Rows from block 6 of a small sound classifier, named by matrix and row number. Rows with one number belong to one channel. Each number is 128 + 24 x the weight over its row's rms, rounded and kept within 0 to 255. All counts start at 0. Numbers have three digits each.
After each channel's rows are labels from the 100 clips, of 14976, where the channel reaches its highest value: "top examples" is what is common among them. Only what is clearly more common there than usual is listed. The data: read English sentences (LibriTTS-R).
# convs1: 3x3 conv, stride 2 (model.blocks.6.convs.1.weight, 192x192x3x3, each kernel summed), inputs 64-127
# convs2: expand pointwise conv (model.blocks.6.convs.2.weight, 768x192x1x1, transposed), outputs 64-127

convs1.21:131107141143129194085126131147132150134120145143129168158118152175144147162130151161154128144130141150113154156132145117085135152133179126131123122109110118135137115137134114149124133119133114
convs2.21:141149170141100066147095108150102090090100074166088141141127149088096146133156107103129119148116095132115083141114118117137120089117149139108116120103135130108131131148114089116145149113129112
top examples: voice: male

convs1.60:129140096147109124129153145099087075120101093118126143115133138125148138114108115109105106106168144150114077109125121139105092109138091135115123155111141089108117129140111165087150107096136099
convs2.60:102132141147122132163118155140101091185147146112119138130166123124155122131116099124132171098149108109123154126109102097157153150128134125119129129131133129145134198140145097097129112096141096
top examples: voice: male

convs1.149:115146165121145115140087117145129162119124110094126123097116085137124113145119076105153099169125109090105137131079135138094156084108147114113134140085116101092121147120142116096077131090130152
convs2.149:118083155120134121114156124145148125135127118130128077144151136129127136112165123122125123103099126102159113109130152157113107118119142087121127123122086105130102136120177144148113149155119151
top examples: voice: female

convs1.3:117126133142114142134068104132133150114147096054136123139098076130122126123134107125112103139109134112105147102106093100096130076130153138118134153093112128081095140114151152141101080093109108
convs2.3:132100135110159136114143123118132164143139125146152083116142148128122125098161142090128112147114134147121121134148118153111122085157136111117124124133134135138074114121157136160117168169122205
top examples: voice: female

convs1.138:113138103178086132065123129119122097159110101114123156110112133137162155127138097109122174111148142107124152089094113117128094131131104153108130173114175130141111121153129155112092125132128113
convs2.138:139154145142106084138118126148091107146104121141102128137136107088087134130115101108111136151120122121086091141084100093138130092119101096131127066137116085113143128129089122107124122095122099
top examples: voice: male

convs1.154:160136130164153123154105137159085130132160124125105134132126140127125131106146153122100142113121104152097103080117090079134111120138125138124141157160141127114063126197130165089127094149087101
convs2.154:134139146132067084122121124160093119124114093113109122131116152113116115134112109128114121126162114150135107091137116095090130134105164138080131135114128118099109134205094101122147175097117103
top examples: voice: female

convs1.36:153116108146115151110133149124078128135158141162101140127159152146109140110116133079112131106111135174098083121135115118116075170152135128111126133142147172121129117169115162112155127119100097
convs2.36:122121111076115105109125091091118127109138103127124104135100167139154119122132137127105114097150125148158119110111117129094107129101190140101140141101132111102082109200109132138112166106135137
top examples: voice: female

convs1.125:118131142149135147141128134124112116134079113118164121118092120153161123107089102099118104147150154096175112131146108151092148092142113147167174151139138119127126136137148162189136099093117102
convs2.125:121119121115163148172121117118110152163110129116127115151173118150156131109125146112145155077134096135106124131145091146145142127101110137127130123109137118144106203119133130100126097112132141
top examples: voice: male

convs1.163:132130095127085127118101131101094100110128095113125122092134113124126114115124095058109083087126117143097086101149121113095094121137095132102113141120128106115121121127131157115150099051106079
convs2.163:100116152102125149142138159117130148177145133133163133120094136124144101121096130144105155110161127103137165120084121108137119146130152130109136118090096137126113118132113113130092139131139111
top examples: voice: male

convs1.126:130140143119152090168113107128114125098103091082117113120102120123093124136181119103153121136092125100107126116088152101175111051075134119130121128125122117108068137109178143135071098142119128
convs2.126:141151130124162140154116139140132155172120152137116117101146172139142135143130105129093172141158100147133086109116094173122150095108149088167142095140135076121138145119138111127121104133129154
top examples: voice: male

convs1.5:139120068133138110136148139070109068132105071087135121136107118123126118103127137150083132088131130132104124079117105067148118112137089126130112121132124128084064112103120121111128100135100106
convs2.5:137106138106118116169169171131095129161147080110122119080137116130117106117116137109121140096159135110123174131106117131132161162125140157113142144137114134120145148137106090112087102116128113
top examples: voice: male

convs1.141:142144119170126148049120118127122099149110091101142171137121132140156166158120135144145136134155161157119141105117142089076156110137108162113154189124160116095093135167112180119120116112109124
convs2.141:115142148188116103127089128168077078106127111148128131136135118107142141137133105091126125118165091128103115130131073082141142119129136139090129125125173124126137134145108108104124128072128119
top examples: voice: male

convs1.188:121108076129120117117148112093127101133122113124142140133106106161095134134091138176079115085073157143141111060097095099135114142149118153128142149090128126098095141148052150122109148145113096
convs2.188:154150128102099114170152186119105153133164062127103145134124131093086143118094144108125172099133110095132118117086152130108146152137136120144135129134105093158184116108092107100094107119120087
top examples: voice: male

convs1.67:131097165137126132122125122141132155136084100066179116154086087119116111129109138174137120172122127084136136117150121112082169082135143136156163136077110114059103155099154110181124089109097104
convs2.67:142118126142133136122150112127155164142115130134148130162134110128092155118177120120105108128092161124121151217134159140199082099130111092179134104089139156104124117100150147152125136153165156
top examples: voice: male