A small sound classifier, trained from scratch.
Training: batches of 128, held-out accuracy 99%.
Data: 15625 training examples, 131.9 epochs.
Rows from block 4 of a small sound classifier, named by matrix and row number. Rows with one number belong to one channel. Each number is 500 + 50 x the weight over its row's rms, rounded and kept within 0 to 999. All counts start at 0. Numbers have three digits each.
After each channel's rows are labels from the 100 clips, of 14976, where the channel reaches its highest value: "strongest on" is what is common among them; "peak in band" is the frequency band that holds the peak. Only what is clearly more common there than usual is listed. The data: read English sentences (LibriTTS-R). In brackets: how many of the 100.
# convs1: 3x3 conv (model.blocks.4.convs.1.weight, 96x96x3x3, each kernel summed), inputs 0-95
# convs2: expand pointwise conv (model.blocks.4.convs.2.weight, 384x96x1x1, transposed), outputs 0-191

convs1.75:487511504500527584502467566489494504546508477606524438525470484502463547534519569576559544544535455530495437453556511524530437528434521407505500517525362525562529441513550563525468488495575581467501512531499472547435447366514431498544500488453443557550535553563572387435580591482557499560
convs2.75:512644484582497523457447681456430415446518447538396396415479497485447518428478465485538525506638433450450582482478504541439486514474483447454442495433502524427542495516479492451467535510475581495462512496459448443526536440488455563487472464424475517461443548479590512470422506461551496468496454468572505438529519392377521433446510545555538506515545511512425601466522432491554556534419518474416454467511488566484454539513565559457415388487500514503491442444620424525493504524501483438518460493427514404533488412485539444534537473452495536462492434526509431611504519387537520446
strongest on: voice: female (93)
peak in band: 500 to 1000 Hz (80)

convs1.5:517531566577458391445498463483451387494567407463508487492448511423498496495480518403517465391478564506480446431483493501398525491470418515484415389474494492533501471543514528481528531483498396483403484449516541442467459542494500438486397366510466547488483504407498545505481483445450462505
convs2.5:482573480475457531489582572443583443638557535510569434570428504507554460417501533529601483501522591520474557466520421549462521488517545498453554449503488486550479455451488488529558570445432529552570420570516571392469500435442520514449552477490470600436541561548483475540511520506481496515550461523469407524403535485469597395532520563502466437502500441506555573489492501455519498550445531438480541505497497489571479607533541551582524421438483497566497460507625480523481611535524491502507537526468571537509521509410516488547480526522563530504480527523484531535586489472510459575
strongest on: voice: female (100)
peak in band: 250 to 500 Hz (99)

convs1.78:503505586557438469505449481404411514555527414504443526498449467407469361471517532468487431557488541498480420427433481491501536535446553408456479455463465526471479521551534530467396499540493516448491512446390496510406437501571529450586503471489405514478455489437428494454477426448457519488
convs2.78:554512499616477492543563446445549549466575543542532489498513470486635536494505555512472422435502482589473461479495509529499546491497543467493539483533465484476413514550557485511547542494486456506467562506503467521588435472499490532531565512445559508455580445462489526429504465464459519565466449549469535473539451589576427544566482485442541524541635496449502451489508456518563599455534505453519577480432368454561442555583573566534562468434485585456492538481438465614410463544527496484588403520562513475539472540588533513553536516556626500543491599543462499508476448517589430544
strongest on: voice: male (99)
peak in band: 0 to 250 Hz (100)

convs1.7:561412422496499543482417456587482432502509545375486521506461534566506510457493599481543481561440540547531502540480486534443444531504524496474483529503418539517473444550569428538367481492525564567530506531449426432431499493478453561482488527470497521479487428535502364428557447474506413418
convs2.7:476502484521579416469452527544493481499547516439521531453489494503466529439461464459561546444496424479444532501476500493470458611460481515520495528492451489537465626518570480519531496497431568500413545555570428507491466456570531504555529567505512546536614502513483509535532497484484572499507472593462533522547411545491375524451499351503549556532537501529433487481452443485478536521575455446557486485444437531500470491611411513473492524613536636451692517385429480566508418561581414458401416591497495448597429454507523400544458444468483540494586448480528477534481585565470570432
strongest on: voice: male (95)
peak in band: 0 to 250 Hz (95)

convs1.29:510559456473524549529595500461589451540527454536474525577433510569544603535536549508514602470508410529535558505595502485464446506547499519544392477583456536532578479464517515501548450543538505500451567515522532590486527425512495514512451435406499507456590569476608475527456559525431546578
convs2.29:513544527518461488329474576518450420470498366492398378472434600314457505406509514554555510468512524411520451458453484455451500436544457481466533435568549410531529484489534412475500438442454536421464524492487414511490511546435484505501462497513476442421442530417547538423389529341473431463441494550509498494520499442514454491466545486544473511529500430499511583490504398509522583537364514471462452423489570502449445546496523550526448449461496541515479504491579461495410435496505496548490512461423496410394466407516499475590506447445506477466445507567496495541455514408514469541
strongest on: voice: female (100)
peak in band: 1000 to 2000 Hz (67)

convs1.10:561403499441467503472448531467490536468452577534430537378518461486554498529535457507476476520420528533422511560498566410520525549536465480472547522427507374564369504557397370524491486464503467497504441524442435440506462509465523591433492528555532477549477474519437476503515568577507492485
convs2.10:455444596409495533497499527573615482438513523478564506506415445582554569467473537508516446405411472457488584552546510576510495527439495485604450488440546461472572518576499483470523496393545468440485441525508516591488483560532472503552543530488537489520584469479424452548421521485452497550526521463488472516541492566522578510522492364511556456552578454515460556557513449502469473486474452518635590560505494467562491467575465487538465525520424522552525594453484578543503515445530530491492443493357411523462526489561534531500496586505532606564462454408458568527482487519433527510
strongest on: voice: male (77)
peak in band: 250 to 500 Hz (45)

convs1.0:531442433493423552520519462406550512467459576490484501506447446426479528533512508484384476530483423460494540592466410442518405431512550497446535538424470513544471508466488443401441490557492512457427460451407399568459519560515504537475512536534573524415445459428450433540477446538469519438
convs2.0:454452515433483432448444500453552487485549517368574474453419602478529456481465506543572538480476482472397542497434535557442397425440502502514446458419486544442456540448553513516440487501428441514512431527561500454465546397513493483467631472513476501545595461577375435609494532505517544456496536548436427441542461533470525445555463476393514469488536439471465485562471430496458459498546469497490461537546468402551539494486408461536438434511573574464543568470447543507519516498567479475481512475570643550526550482494470546459444546629471510522517470437517522444596574527447547444
strongest on: voice: male (100)
peak in band: 0 to 250 Hz (98)

convs1.94:549427375525515583563466403593538493498523534428512471554522522479538519535537540537503529586482521557548500528476511515529447503488599520458550549457567548538505533535495416528529461400460557566449389503515552528544465547519381547491556592473506532503459412568446545495442537531580506487
convs2.94:416531517478564458486515519521407486413462435601459560515517453528481612531435422427435564536456459499504496576506593530544424575586487431577551589532476533509525470458502577403450421524580572466432523400477434468582474465468568517548483488540498474507517444472522426486416466464519504480518520511423476455511488550541526594469475476537425516512493494614437586512455601488574563478547555390530472541474572466501485460510468501434451594444498564536507491391526500525474429486508564476511486505472520462449467493485428516402443433367506492455454479433530476471463515452451580431
strongest on: voice: male (79)
peak in band: 0 to 250 Hz (44)

convs1.80:486500465422502558589542518465467525523580558450476577453457378495584432521488410515501568561474482501451588549499562421548455500552557466479558537485506475407535508457463462427475436527532556521551537494454440464398540487445554545444564558483551428441458518503515429535463471571550581493
convs2.80:489469608554512513522540479585591554527507522413485445439574476466563496533588559502494443520509472448476514468501487610554501527511545503569468506541585442491468421533541481472443514556533485488565468389425521565569517513437441378423503461463508499408622481488403455497539584528483462526456421538436580578451466556428514535522390434468553511426568559468469499527472494508470560489506397501568518534493515442503483361516460487491520554498493506414576465478401513507507462451550546477642544558488436475543473541529490514497430542511539488471526550513554412463424469508475559490
strongest on: voice: male (81)
peak in band: 0 to 250 Hz (81)

convs1.54:492499579587548541528407498554526490505526565550560525459530565527520541589514531509529439481517629525521471537453471581489674484502469587452525499549482504576449487583573604548469539498534494545573524574548462469589496524561562468474491527515520541515552506482546472552576487460476526567
convs2.54:503424513426540509482527516510470405489675541484643526510416518546510492511423481463461426470500481540447512506451547461466434534450530531476475471400503519448454513490518511489487500499455546508441443492521522492470520548522466531580497542440521517541488439588419481490468449453460526469444509651471516427500580480552596516511538408438486476525450535531501463559440402479418487508479494478536585574475566460505511486462473412488497553465442690525496454443520607482495483605683470536493397452492464615485461509476429535505444460470504448509586457478436604463477477493458520475
strongest on: voice: male (98)
peak in band: 0 to 250 Hz (99)

convs1.47:474489475624507476585421420480475441533529441491480449506496533495556485595520532464478475427509452536501476403498494565464522449445550571476435515490457507520496564519566547527610514416435483412476446564525529578567434478527474390508429491402483593490492466440454517522457527431423491518
convs2.47:628552446429529553419528514429520457513621521532481437507434527511522496500533475537460494517579531579412511502509476550472503496626369569407580462508448553484506470525515477441465447556520553466451414487501378443481521431474470544495509463583507439546457535502452478486508549448543446513586549576591479503473473487477565452476462583464432485460499482627540585399512490553473550571468471491418450545535531501431439474514543550486470495483430505512491441494642540570493480556602458519478500471523535477470512461428447457390519432492547499460441543401446502515480507479504456472
strongest on: voice: male (86)
peak in band: 500 to 1000 Hz (51)